config.yaml
dataset: "aerial photos of the United States (SatlasPretrain)"
horizontal_flip: true
logit_normal_time: false
qk_norm: false
layers: 14
width: 160
positions: "learned"
optimizer: "adamw"
eps: 1e-06
final_lr_fraction: 0.01
Rows from block 7 of a small image flow-matching model, named by matrix and row number. Rows with one number belong to one neuron. Each number is 128 + 32 x the weight over its row's rms, rounded and kept within 0 to 255. All counts start at 0.
After each neuron's rows are labels from the 100 images, of 14976 (inputs lightly noised), where the neuron reaches its highest value: "peak on" is the class under the peak; "strongest on" is what is common among them. Only what is clearly more common there than usual is listed. The data: aerial photos of the United States (SatlasPretrain).
# fc1: MLP up (model.blocks.7.mlp.fc1.weight, 640x160), inputs 0-159
# fc2: MLP down (model.blocks.7.mlp.fc2.weight, 160x640, transposed), outputs 0-159

fc1.332 [188 128 186  84 128 128 128 128 180 128 128 128 214 128 128 128 128 128 128 128 128 146 179 128  75 128 128 128 128  65 128 128 128 128 128 128  82 128 128 128 128 128 128 128 186 128  59 128 128 128 128 128  74 220 178 128  75 128 180 128 188 177 198 128 128  78 128  80 128 128 128 128  61  58 128 128 128 128 128 128 128 128 157 128 128 193  36  72 128  67 128 128 128 128 187 128  40 128  92 128 128 128 128 128 128 128 128 128 128 128 128 128 128 128 194 128 128 128 128 128 128 128 128  57 128 128 128 128 128 193 182 128 128  85 128 128 128  73 128 128 128 128  46 128 128  79 219 128 128 128  97 128  79 128 169 128 128  82 128  89]
fc2.332 [128 128 128  71 128 128 128 128 128 207 128 221 128  67 187 128 128  76 169 128 155 128 128 128 128 128 102 128 128 128 128 128 128 128  79 128 128 128 185 128 128  68 128 128 128 128 128 128 128 128 128 128 156 128 179  76 162 128 128 128 128 181 128 128 179 128 128  84 128 128 128 128 128 128 128 128 128 128 128  69 219  67  83  76  86 128  49 128 163 128 128 128 128 128 128  71 128 128 164 128 128 128 128 128 196 128 128 128 128 128 128 128  61 128 128  92 128 169 229  62 128 128 128 128  75 128 191 128 128 128 151 128 128 101 128 128 128 128 128 128 128  75 128 128   0 172 128 208 128 128 169 177 128 128 128  73 171 128 128 128]
peak on: building
strongest on: building

fc1.429 [128 128 161  72 128 128 128 128 128 128 128 128 128 128 128 187 128 128 128 128 128 128 128 128 128 128 197 128 128  73 128 128 128 128 156 128  68 128 128 163 128 128 128  97 128 183 128 128 128 128 128 128  71 211 128 128 128 128 128 128 128 177 166 128 128 128 128 128 128 128 128 182  58 128 128 128 128 128 147 128 128 128 128 128 128 128  67 128 128 209 216 128 128 154 128 128  85 128 230 128 183 128  65  63 128  71 128  89 128 209 128 180 128  85 128 128 128 128 210 128 186 128 128 128 128 128 128 128 128 128  77 181 128 128 128  85 128 128 128 128 128 158 128 128  62  51 241 179 128 128 128 128  33  87 128 128 175 128  86 128]
fc2.429 [128 167 128 200  64 128 128  68 128 128 128 195 128 128 128  54 128 128  77 128 161 128  52 128 128 128 128 128 128 128 128 128 128  81 128 128 128 128 188 128 128 128  76 164 163 128  77 128 128 197 128 128 128 128  86 128 128 175 128 128 128 128  89  68 176 128 128 163 128 185 128 128  86 128 128 203 128 128 128 128 128 128 128 128 170 128  35 128 128 128 181 128 128 128 128 128 128 128 128 128 128 128 182 110 128 128 128 128 128 128 128  71  51 128 128 185  90 128 128 128 128 128 128 128 128 166 209 128 128 128  34 128 128 128 128 128 128  20 128 128 128  71 173 128  66 128 128 128 128 184  49 108 128 128 175 188 128 196 128 128]
peak on: building
strongest on: building

fc1.78 [159 128  80 128 128 198 128  69 163 161 174 128 180 128 128 128 170 128 128 154 128 168 128  94  74 109 110 128 128 157 155 187 128 128 173 220 160 128  70 164 128 177 176 128  74  92 128 128 165 128 163 128 128 128 196 167  80 128 166  68 128 104  77 128 128 128 193 128 128 128  71 152  84 128 185  95 128 128 128 166 177  96 128 160 128 151 163 128 128 128 128 172 128 128 128  95  82 128  59 128 128 128 128 128 128 128 112 173  93 128  99  96 128  94 128 128 170 128 128 165  69 128  92 156 128 128 128 143 128  66 190 157 128 152  78  71  93 128 169 104 128 128 128 128 128 128 128  65 175 128 188 156 185 151 128 128 164  86 185 155]
fc2.78 [128 128 128 163 128 128 128 128 128 128  94  94 128 128 128 160  79  40 128 226 128 128 162 165  87 128 163 151  76 160 128 178  88 128  52 128 128 128 128 128 128 128 107 128  80 128  86 128 128 128 128 128 128 153 128  90 128 164  33 128 164 128 128 128 150 128  71 128 128  85 128 128 128 128 164   0 128 229 144 128 128 128 100 170 128 128 105 128 128 176 172 128 144 128 174 220 128 170 128 128 128 205 128  64 128 128 208 128 128 128 105 128 128  86 128  91 128 128 128  69 128 128  91 146 179 128 128 128 128 128 128 128 128 128 128 103 128 128 128 128 128 128 128 128 128  78 128 128  78 104 201 203  89 128 128 128  95 128 128 128]
peak on: building
strongest on: building

fc1.150 [128 128 128 128 128 128  54  38 128  63 128 201 128 128 187 128 128 128 128 128 128 128 128 128 128 128 128 128 128 128 128 128 128 128 128 128 128 128 128 128 128  90  63 174 128 160 128 128  69 128 128 128 128 128 128 128 128 128 128 128 128 128 128 128 128 128 128 128 128 128 128 128 128 128 128 128 128  46 128 171 177 128 128 128 128 128 128 213 128 128 128 128 128 128 128 128 128 128 211 243 128 101 128 172 128 128 128 128 128 128 128 128  64  79 191 243 128 178 128 128 128 128 128 104  14 128 128 128 128   0 128  89 128 128 184 128 128 128 128 128 128 128 128 102 128 128 251 128 128 128 128 128 128  54 128 128 128 128 128 128]
fc2.150 [128 128 128 128 128 128 128   9 128 128 128 128 128 128 128 128 128 128 128 128 173 128 128 128  63 128 128 128 128  68 128  54 128 128 128 128  55 128 128 128  72 128 128 128 182  64 128 128 128 128 128 128 128 128 128 128 168 128 128 128 128 128 128 128 252 128 128 128 128 128 167 128 128 128 128 128 128 128 128 207 238 128 128 128 128 128 128 128 128 128 128 128 128 128 128  40 128 199 128 167 128 128 218 128 128 128 128 128 128 128  16 175 128 128 128 218 173 191 128 128 128  74 128 128 128 128 128 128 128 128 128 128 128 193 128 178 128 128 171 128  80 128 128 128  72 128 128 128 128  51  55 128 128 128 128 128  80 128 128 128]
peak on: crop field
strongest on: crop field

fc1.622 [128 128 172 128 128  74  78  81 128  71 128 128 128 128 128 128  47 128 128  74 156 128 102 179 169  92 128 128 166 128  79 128 128 128 128  76 128 128 128 128 128 128  73 155 128 128  96  70 128 128 128 128 128 128  88  88 128 128 128 170 128 128 166 166 158 128 128 128 128 109 191 128 128 178  73 128 128 128 170 128  94 128 128 128  86 128 128 201 128 128  69 102 128  60 128 128 128 103 191 128 154  24 187 184 128 128 128 128 128 128 173  43  37 128 128 128 102 128 128  85 159 128 191 128 128 128 177  81 128  53  47  94 128  89 128 128 155 128 156 128 128 128 128 172 187 128 155 151 156 128  93 128 128 128  77 128 128 128  91 167]
fc2.622 [128 128 128 128 128 128 128 128 128 128 128 101 128 128  78 128 128 128 128 128 128  92 128 128  88 128 128 128 128 128 218 128 128  86 128 128 128 128 128 128 128 128 128 128 199 171 128 128 128 128 128  80 128 128 128 128 128 128  55 165 128 128 128 128 206 128  17 128 175 128 128 101 128 181 128 197 128 128 210 128 128  61 128 128 128 248 128 128 128 128  99 164  68 106 128 128 128 128 183 128 128 128 203 128 128  79 128 102 128 128 128 128 128 128 184 128 128 128 128 128  52 110 182 128 128 128 128 128 128 128 128 128 128 128  89 191  98 157 128 167 162  35 128 128 178  87 128  38 219 128 128 128 128 128 174 180 128 180  98 128]
peak on: crop field
strongest on: crop field

fc1.119 [128 128 128 128 128 128 128 128 222 128 128 128 128 128 128 128 128 128 128 209 128 177 170 128 196 128 128 166 128 128 128 128 128 128 128 128 128 128 128 128 202 128 128  91 128 128 198 128  74 128 128 128  90 181 128 128 176 128  64 128 128 128 128 205 128 128 128 128 128 128 128 128  20 164 128 128 128 128 128  69 169 128 128  75 128  93   0 128 128 128 128 128 128 128 173 128 128 128 128 226 128 128 128  21 128 128  49  48 128 128 128 128 128 128 128 128 128 167  57 128 128 128 128 166 191 158 128 128 128  90 128 178 128 128 128 128 128 128 183 128 128 128  88 197 128  81 128 128 128 175 128 128 128 128 128 128 128 128 128 128]
fc2.119 [128 128 128  82  54 128 193 128 128 128 128 128 107  92 128 128 128 155 128  76 128 128  75 105 200  81 148 128 128 128 184 128 128  49 128 185 128 128 128 128 128 162  86 128 128 128 128 128  97 165 104 128 128 128  74 128 128 108 178 128 128 128 180 128 128 128  83 193 128 151 128 128  58  68 128 156  87 128  92 128 128 100 128 128 164 128  38 128 128 168  95  89 128 128 148 128  59 128 128  35 157 128 187  35 128 103 186 128 128 128 103 128 128 128 128 128 128 164 208  71 128 128  98 128 128 183 128 128 128 128 128 128 128 128 128 128 128  67  83 128 128  82 128 201 180 146 128 178 128 128 128 128 169  80  83  81 128 173 128 128]
peak on: building
strongest on: building

fc1.614 [128 128 128 128 128 128 128 128 128  51 128 128 128 128 128 128 128 128 236  39 128 128 128  77 204  14 128 128 128 128 128  73 128 174 128  93 128 128 128  86 128 128 128 128 128 128 128 128  73 128 128 128  67 128 128  54 128 128 128 128 128  84 128 172 128 128 128 128 128  13 128 128 203 204 128 128 128 128 128 128 128 128 128 128 128 128 128 128 128 128 128 178 128 128 128 128 128 128 128 128 128 128 128 128 128 151 128 128 128 128 128 128 128 128 128 128 128 128 128 128 128 128 128 128 173 128 128 128 128   0 128 128 173 128 128 203 190 128  49 128 128  67 128 128 128 128 128 128 128 128  34 128 128  59 128 180 128 128  86 202]
fc2.614 [128  96  87 128 128 128 128 153 128 172 167 128 128 167  71 128 128 128  74 128 184 128 192 128 128 128 171 128 128 128 128 128 128  80 128 128 128  68 128 128 182 128 128 128 128 128  77 154 128 128 128 187 128  95 128  94 196 128 128 128 128 169 128 128 166  87  90 128 203 128 128 128 128 183  63 151 128 128 166 128 128 128 177 163 128 128 128  58 128 128 190  96  65 170 128  56 128 192 195 128 191 128 128 128 169 105  75  39  54 128 128 128 128 128 172 128 128 162 128 128 128 128 128  92 128 128 128 128 170 128 162 128 128 128 128 128 128 128 128 189 171  34 240  80 128 128 128 128 128 128 164 128 128 128 128  95 168 128  96 128]
peak on: crop field
strongest on: crop field

fc1.352 [128 128 128 128 128 128 128 128 128  75 128 128 128 165 128  76 128 128 128  65 128 128 128 128 202  26 162 128 128 128 128 128 128 128 128 128 128 128 128 128 128 128 128 128 128 128  92 128 106 128 128 128 128 128 128 128 128 128 128 128 128 161  92 128 128 128 128 128 128 128 128 128 128 199 128 128 128 192  76 128  97 128  84 128 128  47 180 128 128 128 128 128 128  75 128  97 128 178 202 172 128 128 128 166 128 128 128  68 181 128 128  81 128 128 128  83 128 157 194 167 194 192  92  83 190 128 128 128 206  49 128 128 128 128 128  72 128 128 128 248 128 128 128  67 202  29 193 169 128 128 128 128 128 128 128 128 128 128  57 128]
fc2.352 [128 128 128 128 128 128 128 128 128 176 128 128 128 128 128 128 128 128 128 128 128 128 194  41 128 128 128 128 128 128 194 128  28 128 128 183 128 150 128 128  62 128 128 128  78  65 128 128 128 128 128 128 180 128 128 128 128 128 128 128 128 128  76 128 128 128 128 128 164 128  34 128 128 193  73 202 128 128 128  70  72 128 128 128 128 128 128 128 128 128 128  85 128 219 128 128 128 128 128 128 188 128 128 128 210 128 128 128  54 128 128 128 128 128 181 128 128 128 128 128 128  89 178 128 195 128 128 128 128 128 128 174  54 128 128  79 128 128 128  12 128 179  72 128 176  57  55 128 128 128 128  72 128 128 128 128 128  65 128 128]
peak on: crop field
strongest on: crop field

fc1.180 [128 128  96 176 128  75 128  59 128 128 128 128 128 173 191  63 190 128 128 128 128 128 128 128 128 128 128 128 189 195 128 128  64  44 205  75 128 128  56 128 128 128 128 128 128 128 210 128  69 128 179  95 128 128 128 128 128 128 128 128 128 163 128 128 128 128 128 128 128 128  77 128 128 128 128 128 155 128  73 128 128 128 128 128  58 128 176 128 128 128 128 128 128 128 128 128 128 128 128 128 128  76 128 128 128 128 128 128 128 128 128 128 128  52  54 128  37 128 128 128 128 213 128  17 191 128 128 168 128  69 128 185  83 198 128 128 128 128 128 128 128 169 128 128 128 128 128 128 128 173 128 128 159 128  84  67 128 128 203 128]
fc2.180 [128 128 128 128 168 128 128  71 128 128  98 128 128 128 128 128 128  74 128 128 128 128 186 128  69 212 128  73 168 128 128 128 167 128 174  37 128 128 201 128 128 189 128 128 128 128  42 128 128 128  83 128 128 170 128 128 128 128 128 197 128  12 128 128  95 183 128 192 128 128 162 128 128 128 128 128 128 128 128 173  60 128 128 128 128 128 128  93 128 128 182 128  45 128 128  87 128 171 128 128 128 215 128 128 128 128 128  53 128 128 128 128 128 128 168 128 128 128 128 182  69  93 128 179 128  81 128  89 128 128 128  66 128 159 128 128 128 181 128  73 128 128 128 128 128 128  52 128 128 128 128 128  39 128 128 128 128 128 128  79]
peak on: crop field
strongest on: crop field

fc1.403 [128 128 128 128 164 192 128 128 174 128 128 128 128 128 128 173 204 128 128 128 169 128 185  60 128 128  76 198 128 128 128 128 128  99 128 128 128 128 128 128  82 128 212 128  46 128 128 150 217 128 128 128 128 128 171 128  80 186 128 128  76  50  50  74 128 128 179 128 128 128  69 128  54 128 128  14 128 128 128 128 173 128 128 128 128 128 128 128 128 128 128 128 128 128 128 128 128 128  45 128 128 128 181  64 180 128 128 128 128 177  89 179 128 128  87 128 128 128 128 128  88 184 128 128 177 128 128 128 128 128 171 201 128 128 128 128 128 128 128 128 183 128 128 128 128 128 128  42 128 128 128 128 198 128 128 128 128 128 128 128]
fc2.403 [128  92 128 202  75  94 128 128  67  78  62  74 128 128  42 128 128  52  93 177 173 128 128 128 128 128 128 128 128 157 128 170 128 128 128 128 163 188 128 128 128 128 128 128 128 190 128 172 128 128 128 128  66 128 128  95 128 128 128 128 128 181 128 128 170 128 128 128 128 128 128 128 128 128 128   8  50 246 128 128 128 128 128 128 128  89 128 128 128 128 128 128 128 128 128 128 128 168 128 128 128 128 213  92 128 128 171 128 174 186 128 128 171 128  79 128  71 128 156 128 128 128 128 128 128 128 178 128 128 128 128 128 128 128 193  73 128 128  85 158  65 128 128 128 202  70  84  82 128 128 175 128  79 128 128 128 128  90 162 128]
peak on: building
strongest on: building

fc1.97 [128 128 128 128 128 128 128   0 128 128 128 128 128 128 128 128 195 128 128 128 128 128 128 128 128 128 220 128 128 128 128 128 128 128 128 128 128 128 128 128 128 128 128 128  39 128 128 128 128 128 197 128 128 128 128  91 128 128 128 128 128  82 128 128 128 128 128  62 128 128 128 128 128 128 255 128 128 128 128 128 128 128  53 128 128 128  69 128 128 128  73  61  54 190 128 128 128 128 168 128 128 128 128 128 128 128 128 128  81 128  38  29  99 128 128 128 128 128 128 128 128 128 128  59 128 128 128  70 228  30 128 128 128 128 128 223 128 128 128 128 128 185 128 128 128  93 128 128 128 128  45 128 128 128 128 128 128 128 128 128]
fc2.97 [128 128 128 128 128 128  60 128 128 128 128 128 128 128 128 128 128 128 128 128 197 128 128 128 128 128 221 128  37  79 128 128 165 128 128 161 128 128 128 128 128 128 128 128 203  69 128 128 128 128 162 128 170  71 128 128 128 128 128 128 128 182 128  63 175 128 128 128  81 128 175 128 128 128  43 128  54 128 128 128 184 128 179 128 128 128 128  66 175 170 128 205  82  54 128  33 128 169 128 128 180 128 128 128 128 128  83  64 128 128  27 128 128 128 128  78 128 239 128 128 128  91 128 128 168 128 128 128  56 128 128 128 128  86 176 128 128 128 128 128 128 128 128 128 167 128 128 128 128 128 189 128 128 128 128  84 128 128 128 128]
peak on: crop field
strongest on: crop field

fc1.228 [128 128 128  64 128 128 128 128 128 128 128 128 128 128 171 128 128  47 128 128 128 128 128 128 189  16 128 128 128 128 128 128 128  71 128 128 128  63 128 128 128 128 128 171  49 128   6 183 128 128 128 128 193 128 128 185 128 128 128 176 128 128 128 128 128 128 128 174 128  75 128 128 128 193 197 128 128 128 128 186 128 128  80 128 128 128 128 128 128 128  86 128 128 128 128  77 128 128 180  41 128  76 128 128 128 128 128 128 128 128 128 128 128 128 189 128 128 128 128 128 128 128 128  93  67  75 128 128 128   5 160  74 128 139 128 128 128 128 128 128 128 128 128 128 128 128 128  90 128 128 128 128 236 128 198 128 128 171 161 185]
fc2.228 [ 80 170 128 246 189 128 128 128 128 102 128 128 128 182 128 128  81 128 128 128 128 128 178 128  86 128  81  68 128 128 128 128 128  54 128 128 128 128 128  91 128 128 128  93 128  59 233 176 128 128 128 128  47 163 128 172 128 128 128 128 128  72 207 100 128 128 128 128 193 128 128 128 170 199  49 128  63 128 128 166 128 128 128  83 128 128 180 128 128 198 128  82 128 128 128 128 128 128 128 128 128 128 128 128 128 128 128 128 128 128 128 128 193  73  64 128 128 128 128 171 128 128  84 157  74  74  88 128 128 128 128 128 128 216 128 128 128 128 183 128 101 128 128 128 128 128 128 128 128  71 128 128  68 128 128  92 128 128  77 128]
peak on: crop field
strongest on: crop field

fc1.89 [128 128 128 198 128  83 128  75 128  80 128 217 128 173 128 101 128 128 128 128 189 128 128 128 182  54 128 128 128 128 128 128 128 177 128  86 128 128 128 128 182 128 128 128 128 128 128 128  43 128  79 128 128 128 128 128 159 128  80 128 192 128 128 128 221 128  80 128 128 128 128 128  81 128 128 128 128 128  93 151 128 128 128 128 128 128 105 128 128 128  65 128 128 128 128 128 128 128 128 128 128 128 189 128 128 128 128 128  88 128 184  79 128 179 128 128 128  91 128  88 128 177 128 128 128 128 128 128 128   0 128  81 128 128 128 206  70 170 128 128  50 128 128 128 128 128 128  74 128 128 128 218 128 128  73 128 128 128 128 237]
fc2.89 [128 128  87 128 128 128 149 187 128 128 128 128  52 192  60 180 167 128 128 128 179 159  69 192 102 128 218 128  49 128 190 128 128  74 128 128 161 128 128 128 128 128 128 175 205 174 128  74 128 128 182 128 128  64 128 128 128 128 128 128 128 128 128 128 162  95 103 211 128 128 173 128 173 176 128 128 128 128 128 128 128  73 128 177 128 128 128  59 164 128 128  91  94 128 128  96 192 181 128 128 157 128 128 128 128  48 128 128 128 128  75 153 191 128  78  75  90 128 169  88 128 128 128 128 128 128 128 128  37 128 128 128 128  82 154 128 128 128 128 128 172 128 128 128 196 128 128 128 128 128 177 128 128 128 128 128 128 128  83 152]
peak on: crop field
strongest on: crop field