From a checkpoint of a small image flow-matching model.
Data: 101725 training examples, 13.0 epochs.
Rows from block 10 of a small image flow-matching model, named by matrix and row number. Rows with one number belong to one neuron. Each number is 50 + 10 x the weight over its row's rms, rounded and kept within 0 to 99. All counts start at 0.
After each neuron's rows are labels from the 100 images, of 14976 (inputs lightly noised), where the neuron reaches its highest value: "lies over" is the class under the peak. Only what is clearly more common there than usual is listed. The data: aerial photos of the United States (SatlasPretrain).
# fc1: MLP up (model.blocks.10.mlp.fc1.weight, 640x160), inputs 80-159
# fc2: MLP down (model.blocks.10.mlp.fc2.weight, 160x640, transposed), outputs 80-159

fc1.350:50 50 50 26 42 50 32 50 33 32 78 32 74 50 50 36 50 62 50 50 50 50 27 22 50 32 50 41 50 50 50 50 50 50 50 50 50 50 50 50 50 62 50 66 39 50 50 50 69 50 50 50 50 50 50 50 50 50 24 50 50 50 50 50 50 50 50 50 50 50 50 36 50 50 50 50 50 22 27 50
fc2.350:50 24 50 50 50 50 35 50 50 50 67 50 72 66 37 50 29 50 50 36 50 50 50 50 50 40 50 50 59 50 37 64 50 50 50 50 50 65 50 50 64 50 50 50 50 50 50 50 50 50 34 50 50 50 75 50 50 50 50 50 50 65 50 36 50 65 50 50 63 50 75 50 50 50 65 50 50 28 38 71
lies over: building

fc1.17:50 50 50 50 50 77 50 50 38 50 50 50 50 50 50 50 50 66 50 50 50 50 10 27 50 29 50 50 50 62 18 82 50 35 50 50 72 50 50 50 50 50 33 50 50 50 50 50 50 50 50 50 50 50 50 50 50 50 33 64 70 50 50 27 72 50 50 50 50 50 50 28 50 50 50 50 50 50 50 38
fc2.17:50 50 50 50 50 50 50 50 50 50 50 67 50 50 32 50 50 65 59 65 75 50 50 71 50 50 50 50 50 33 43 50 31 50 50 50 76 50 50 31 50 50 50 50 50 50 50 50 31 50 26 38 50 50 39 50 35 68 20 50 21 33 50 50 50 29 50 50 50 81 64 50 50 60 50 50 50 50 50 50
lies over: building

fc1.274:65 50 68 50 50 66 50 65 50 50 50 50 38 50 50 50 50 50 41 50 50 50 35 50 38 50 50 67 50 50 33 50 71 60 50 50 50 50 50 63 50 50 29 64 50 50 28 64 50 69 50 50 50 50 32 37 50 28 50 62 64 50 37 50 50 32 50 37 50 50 50 40 50 50 50 59 50 50 50 34
fc2.274:50 50 31 50 22 50 32 50 50 50 50 38 36 50 39 77 50 34 39 37 50 50 50 50 50 50 50 72 50 50 50 37 50 50 50 50 39 50 50 50 50 50 50 57 50 50 72 50 50 50 72 50 33 50 50 39 50 23 50 59 50 50 61 50 50 34 50 50 76 59 60 36 37 50 71 50 50 66 50 50
lies over: building

fc1.303:36 50 50 50 50 28 50 50 50 50 28 50 36 50 50 50 71 28 50 50 50 20 66 50 50 73 50 42 60 50 50 50 50 50 50 50 50 50 63 50 50 50 50 65 50 50 50 50 50 00 50 50 79 50 50 32 50 69 50 50 50 50 50 50 50 50 50 50 50 70 50 75 74 50 50 50 50 50 50 50
fc2.303:50 26 25 50 50 50 50 35 50 50 50 50 25 50 50 70 50 30 50 50 50 50 15 67 50 50 34 36 50 50 41 50 50 50 34 63 20 50 50 50 50 69 50 27 50 50 50 71 50 50 50 50 25 50 57 50 70 50 50 50 50 50 50 50 50 50 50 50 50 50 50 50 50 50 50 50 50 50 62 50
lies over: crop field

fc1.573:66 50 36 50 50 50 50 24 24 50 50 50 50 50 50 50 38 63 50 50 50 30 50 30 60 50 50 50 50 50 50 50 50 65 50 50 50 50 50 50 50 77 50 50 50 50 50 50 50 26 50 80 50 50 42 24 50 50 50 50 50 50 71 50 50 38 50 50 50 63 64 50 50 50 50 50 50 50 50 50
fc2.573:62 50 50 50 50 34 33 26 50 50 32 50 50 50 50 50 20 50 50 67 50 50 50 50 50 50 17 67 50 50 50 39 50 50 50 50 50 50 50 50 50 50 50 50 33 29 50 41 50 69 36 50 50 50 50 27 50 50 50 50 79 50 50 50 62 50 50 50 64 50 50 21 50 50 50 50 38 50 50 50
lies over: building

fc1.520:50 47 50 62 50 57 50 43 45 58 50 58 50 62 50 42 71 61 41 64 50 55 50 23 60 38 43 54 61 50 38 76 50 50 36 50 57 50 60 55 50 64 50 50 45 41 50 50 32 50 62 54 37 55 41 39 50 34 41 50 99 50 50 40 75 50 50 38 59 55 50 44 69 50 50 50 50 50 50 41
fc2.520:50 60 41 60 56 66 50 50 55 61 50 50 50 50 50 50 80 50 50 55 50 33 50 50 50 55 50 50 50 50 50 76 39 50 50 50 50 43 50 50 50 76 78 43 50 62 50 62 50 28 71 50 50 50 50 50 50 50 50 50 00 43 50 50 15 50 50 50 50 35 65 67 35 50 50 41 50 50 50 61
lies over: building

fc1.71:50 50 50 61 50 50 63 50 50 64 50 50 50 50 50 50 50 50 50 50 50 50 68 50 50 63 63 24 50 66 50 50 39 50 50 50 50 50 50 50 71 70 50 50 50 50 50 50 50 02 50 50 36 50 50 37 50 50 75 50 72 50 50 50 72 64 50 50 50 50 50 50 80 50 50 50 50 71 50 65
fc2.71:50 50 50 36 66 50 76 50 50 50 78 50 29 35 50 50 59 50 76 50 50 68 50 50 50 50 50 50 50 50 50 50 50 50 40 65 50 50 50 62 50 50 50 50 50 40 50 50 50 50 38 50 66 50 50 50 31 50 50 50 50 69 50 50 50 50 50 50 50 36 50 50 50 50 50 50 50 50 50 33
lies over: crop field

fc1.208:50 81 70 50 50 50 65 50 81 36 50 50 35 64 50 50 50 29 50 50 50 50 50 50 50 50 50 50 50 50 50 50 62 23 50 79 50 50 50 50 71 50 50 50 50 50 73 50 50 87 50 50 50 50 67 50 50 36 50 50 73 50 50 67 50 50 50 50 50 50 32 50 50 50 50 32 64 50 71 50
fc2.208:58 67 50 50 50 50 33 61 50 67 50 50 32 50 50 50 76 50 50 50 50 33 50 41 50 36 50 50 50 50 50 64 60 50 32 68 50 50 50 50 27 50 50 50 50 50 50 50 50 71 34 50 50 50 50 50 50 31 50 50 50 50 37 33 32 50 50 50 50 50 37 75 50 35 50 50 50 50 50 50
lies over: building

fc1.230:50 50 40 61 50 50 69 59 50 69 50 50 50 50 50 50 66 50 50 50 50 30 63 67 50 50 50 50 50 50 50 37 27 39 50 38 50 50 50 50 50 50 64 50 50 31 81 50 50 14 50 50 50 66 50 50 41 50 50 50 56 60 50 33 57 64 50 50 61 56 31 50 73 50 50 50 41 50 50 66
fc2.230:50 50 50 58 50 50 78 64 50 50 50 50 33 50 37 50 50 50 50 50 50 57 50 50 50 50 50 33 50 50 50 50 50 50 50 82 50 50 50 50 50 65 50 40 50 50 50 50 50 33 50 50 50 50 50 64 50 26 42 50 50 50 42 50 50 50 50 50 50 64 50 50 42 50 50 50 50 50 50 50
lies over: crop field

fc1.292:50 50 50 50 50 50 22 50 50 50 50 50 50 50 50 37 64 50 50 50 50 50 50 23 65 29 50 50 65 50 50 66 50 50 34 50 70 50 50 50 50 50 50 32 50 21 50 50 50 50 50 50 50 50 50 50 50 25 50 50 76 50 50 50 76 61 50 50 68 75 50 38 50 50 93 50 50 50 50 50
fc2.292:68 50 72 50 50 50 61 50 50 50 50 50 31 50 50 50 40 50 50 76 35 33 74 50 50 41 40 50 50 42 34 50 31 50 50 31 50 50 50 36 50 50 64 50 50 50 50 50 50 37 50 50 35 50 50 50 50 50 62 58 50 50 50 36 50 50 50 50 50 50 50 40 40 37 77 32 50 50 69 71
lies over: building

fc1.289:63 50 50 50 50 50 50 50 50 67 50 36 58 50 50 27 61 50 50 38 50 50 81 50 50 50 50 33 50 50 77 39 32 50 50 44 50 50 50 38 50 64 79 50 69 50 79 50 67 15 50 50 50 50 50 50 50 50 71 64 61 50 50 50 50 64 50 50 50 70 50 50 78 50 43 61 50 50 50 63
fc2.289:50 33 80 50 50 50 63 50 50 50 50 50 74 50 38 50 50 50 50 88 50 61 50 50 50 50 50 50 50 50 50 50 50 50 50 65 69 50 50 59 50 71 50 38 50 36 80 50 50 50 50 50 50 50 50 50 50 50 50 35 50 50 70 50 50 50 50 50 33 50 50 36 50 50 50 32 50 50 67 34
lies over: crop field

fc1.500:50 50 50 56 40 30 61 33 50 50 50 50 50 50 34 50 50 38 50 50 50 34 61 50 43 65 50 50 61 40 59 50 37 50 62 50 50 50 59 50 57 67 50 37 50 32 61 50 50 09 39 50 50 43 61 34 50 50 50 58 50 50 61 50 50 50 50 61 59 63 42 74 71 31 50 41 37 50 50 71
fc2.500:50 40 50 50 60 33 58 21 50 50 58 50 50 50 50 50 60 50 72 67 50 50 50 62 50 50 35 50 75 50 50 63 50 50 50 50 50 72 50 50 50 50 50 50 57 50 50 50 50 50 31 50 50 50 50 37 50 50 59 50 36 50 50 50 50 50 50 50 50 50 50 50 50 65 50 50 50 50 50 35
lies over: crop field

fc1.151:69 50 50 50 29 30 50 50 50 50 50 50 50 50 30 50 50 32 50 50 50 50 69 50 50 50 34 50 50 50 50 50 26 50 50 50 50 50 50 50 50 50 50 50 50 50 79 50 50 13 50 50 50 50 62 50 50 50 50 50 50 50 63 50 50 50 50 50 59 67 50 74 67 38 50 50 26 50 50 70
fc2.151:50 50 81 50 50 50 50 50 57 50 50 50 50 50 50 50 50 50 50 50 50 76 29 50 50 50 50 50 75 50 50 50 50 50 50 65 50 50 50 50 50 50 50 63 50 50 50 50 50 50 50 50 50 50 50 50 38 66 50 67 50 50 70 50 50 50 50 50 50 60 50 50 50 50 50 50 50 50 50 50
lies over: crop field

fc1.364:50 50 50 50 50 50 50 50 41 56 50 50 50 63 50 26 68 50 50 50 50 50 31 29 50 33 73 50 63 31 20 69 50 50 50 50 50 50 50 63 50 50 50 50 50 44 50 50 50 50 50 50 68 50 50 50 50 31 50 50 90 50 50 31 72 50 50 50 31 60 69 37 50 50 50 50 50 50 50 33
fc2.364:50 50 50 50 50 20 50 50 50 72 50 50 50 50 50 27 50 50 50 50 50 50 50 50 50 50 36 63 66 50 12 50 50 50 50 50 50 75 50 38 76 65 50 50 65 50 50 50 50 41 50 50 15 50 50 41 50 50 50 50 15 50 50 50 33 50 50 50 74 50 50 50 22 50 50 50 50 50 50 50
lies over: building

fc1.69:50 50 50 50 50 50 24 50 50 50 50 79 67 50 50 50 50 50 50 50 50 50 50 19 50 50 74 50 31 50 50 50 50 66 50 50 50 26 50 50 32 50 50 50 50 50 50 76 50 50 50 50 50 50 35 50 50 50 50 50 50 50 50 50 50 30 50 50 70 80 50 50 32 50 50 50 50 50 50 50
fc2.69:50 50 50 09 50 50 50 50 50 50 50 50 50 35 50 50 31 50 38 50 50 50 50 50 50 50 50 50 50 50 50 50 50 50 36 50 35 50 50 50 50 50 50 50 50 50 50 50 26 69 50 50 50 50 50 50 50 50 64 50 50 30 36 65 50 50 50 33 22 50 64 50 50 50 50 50 50 50 50 71
lies over: building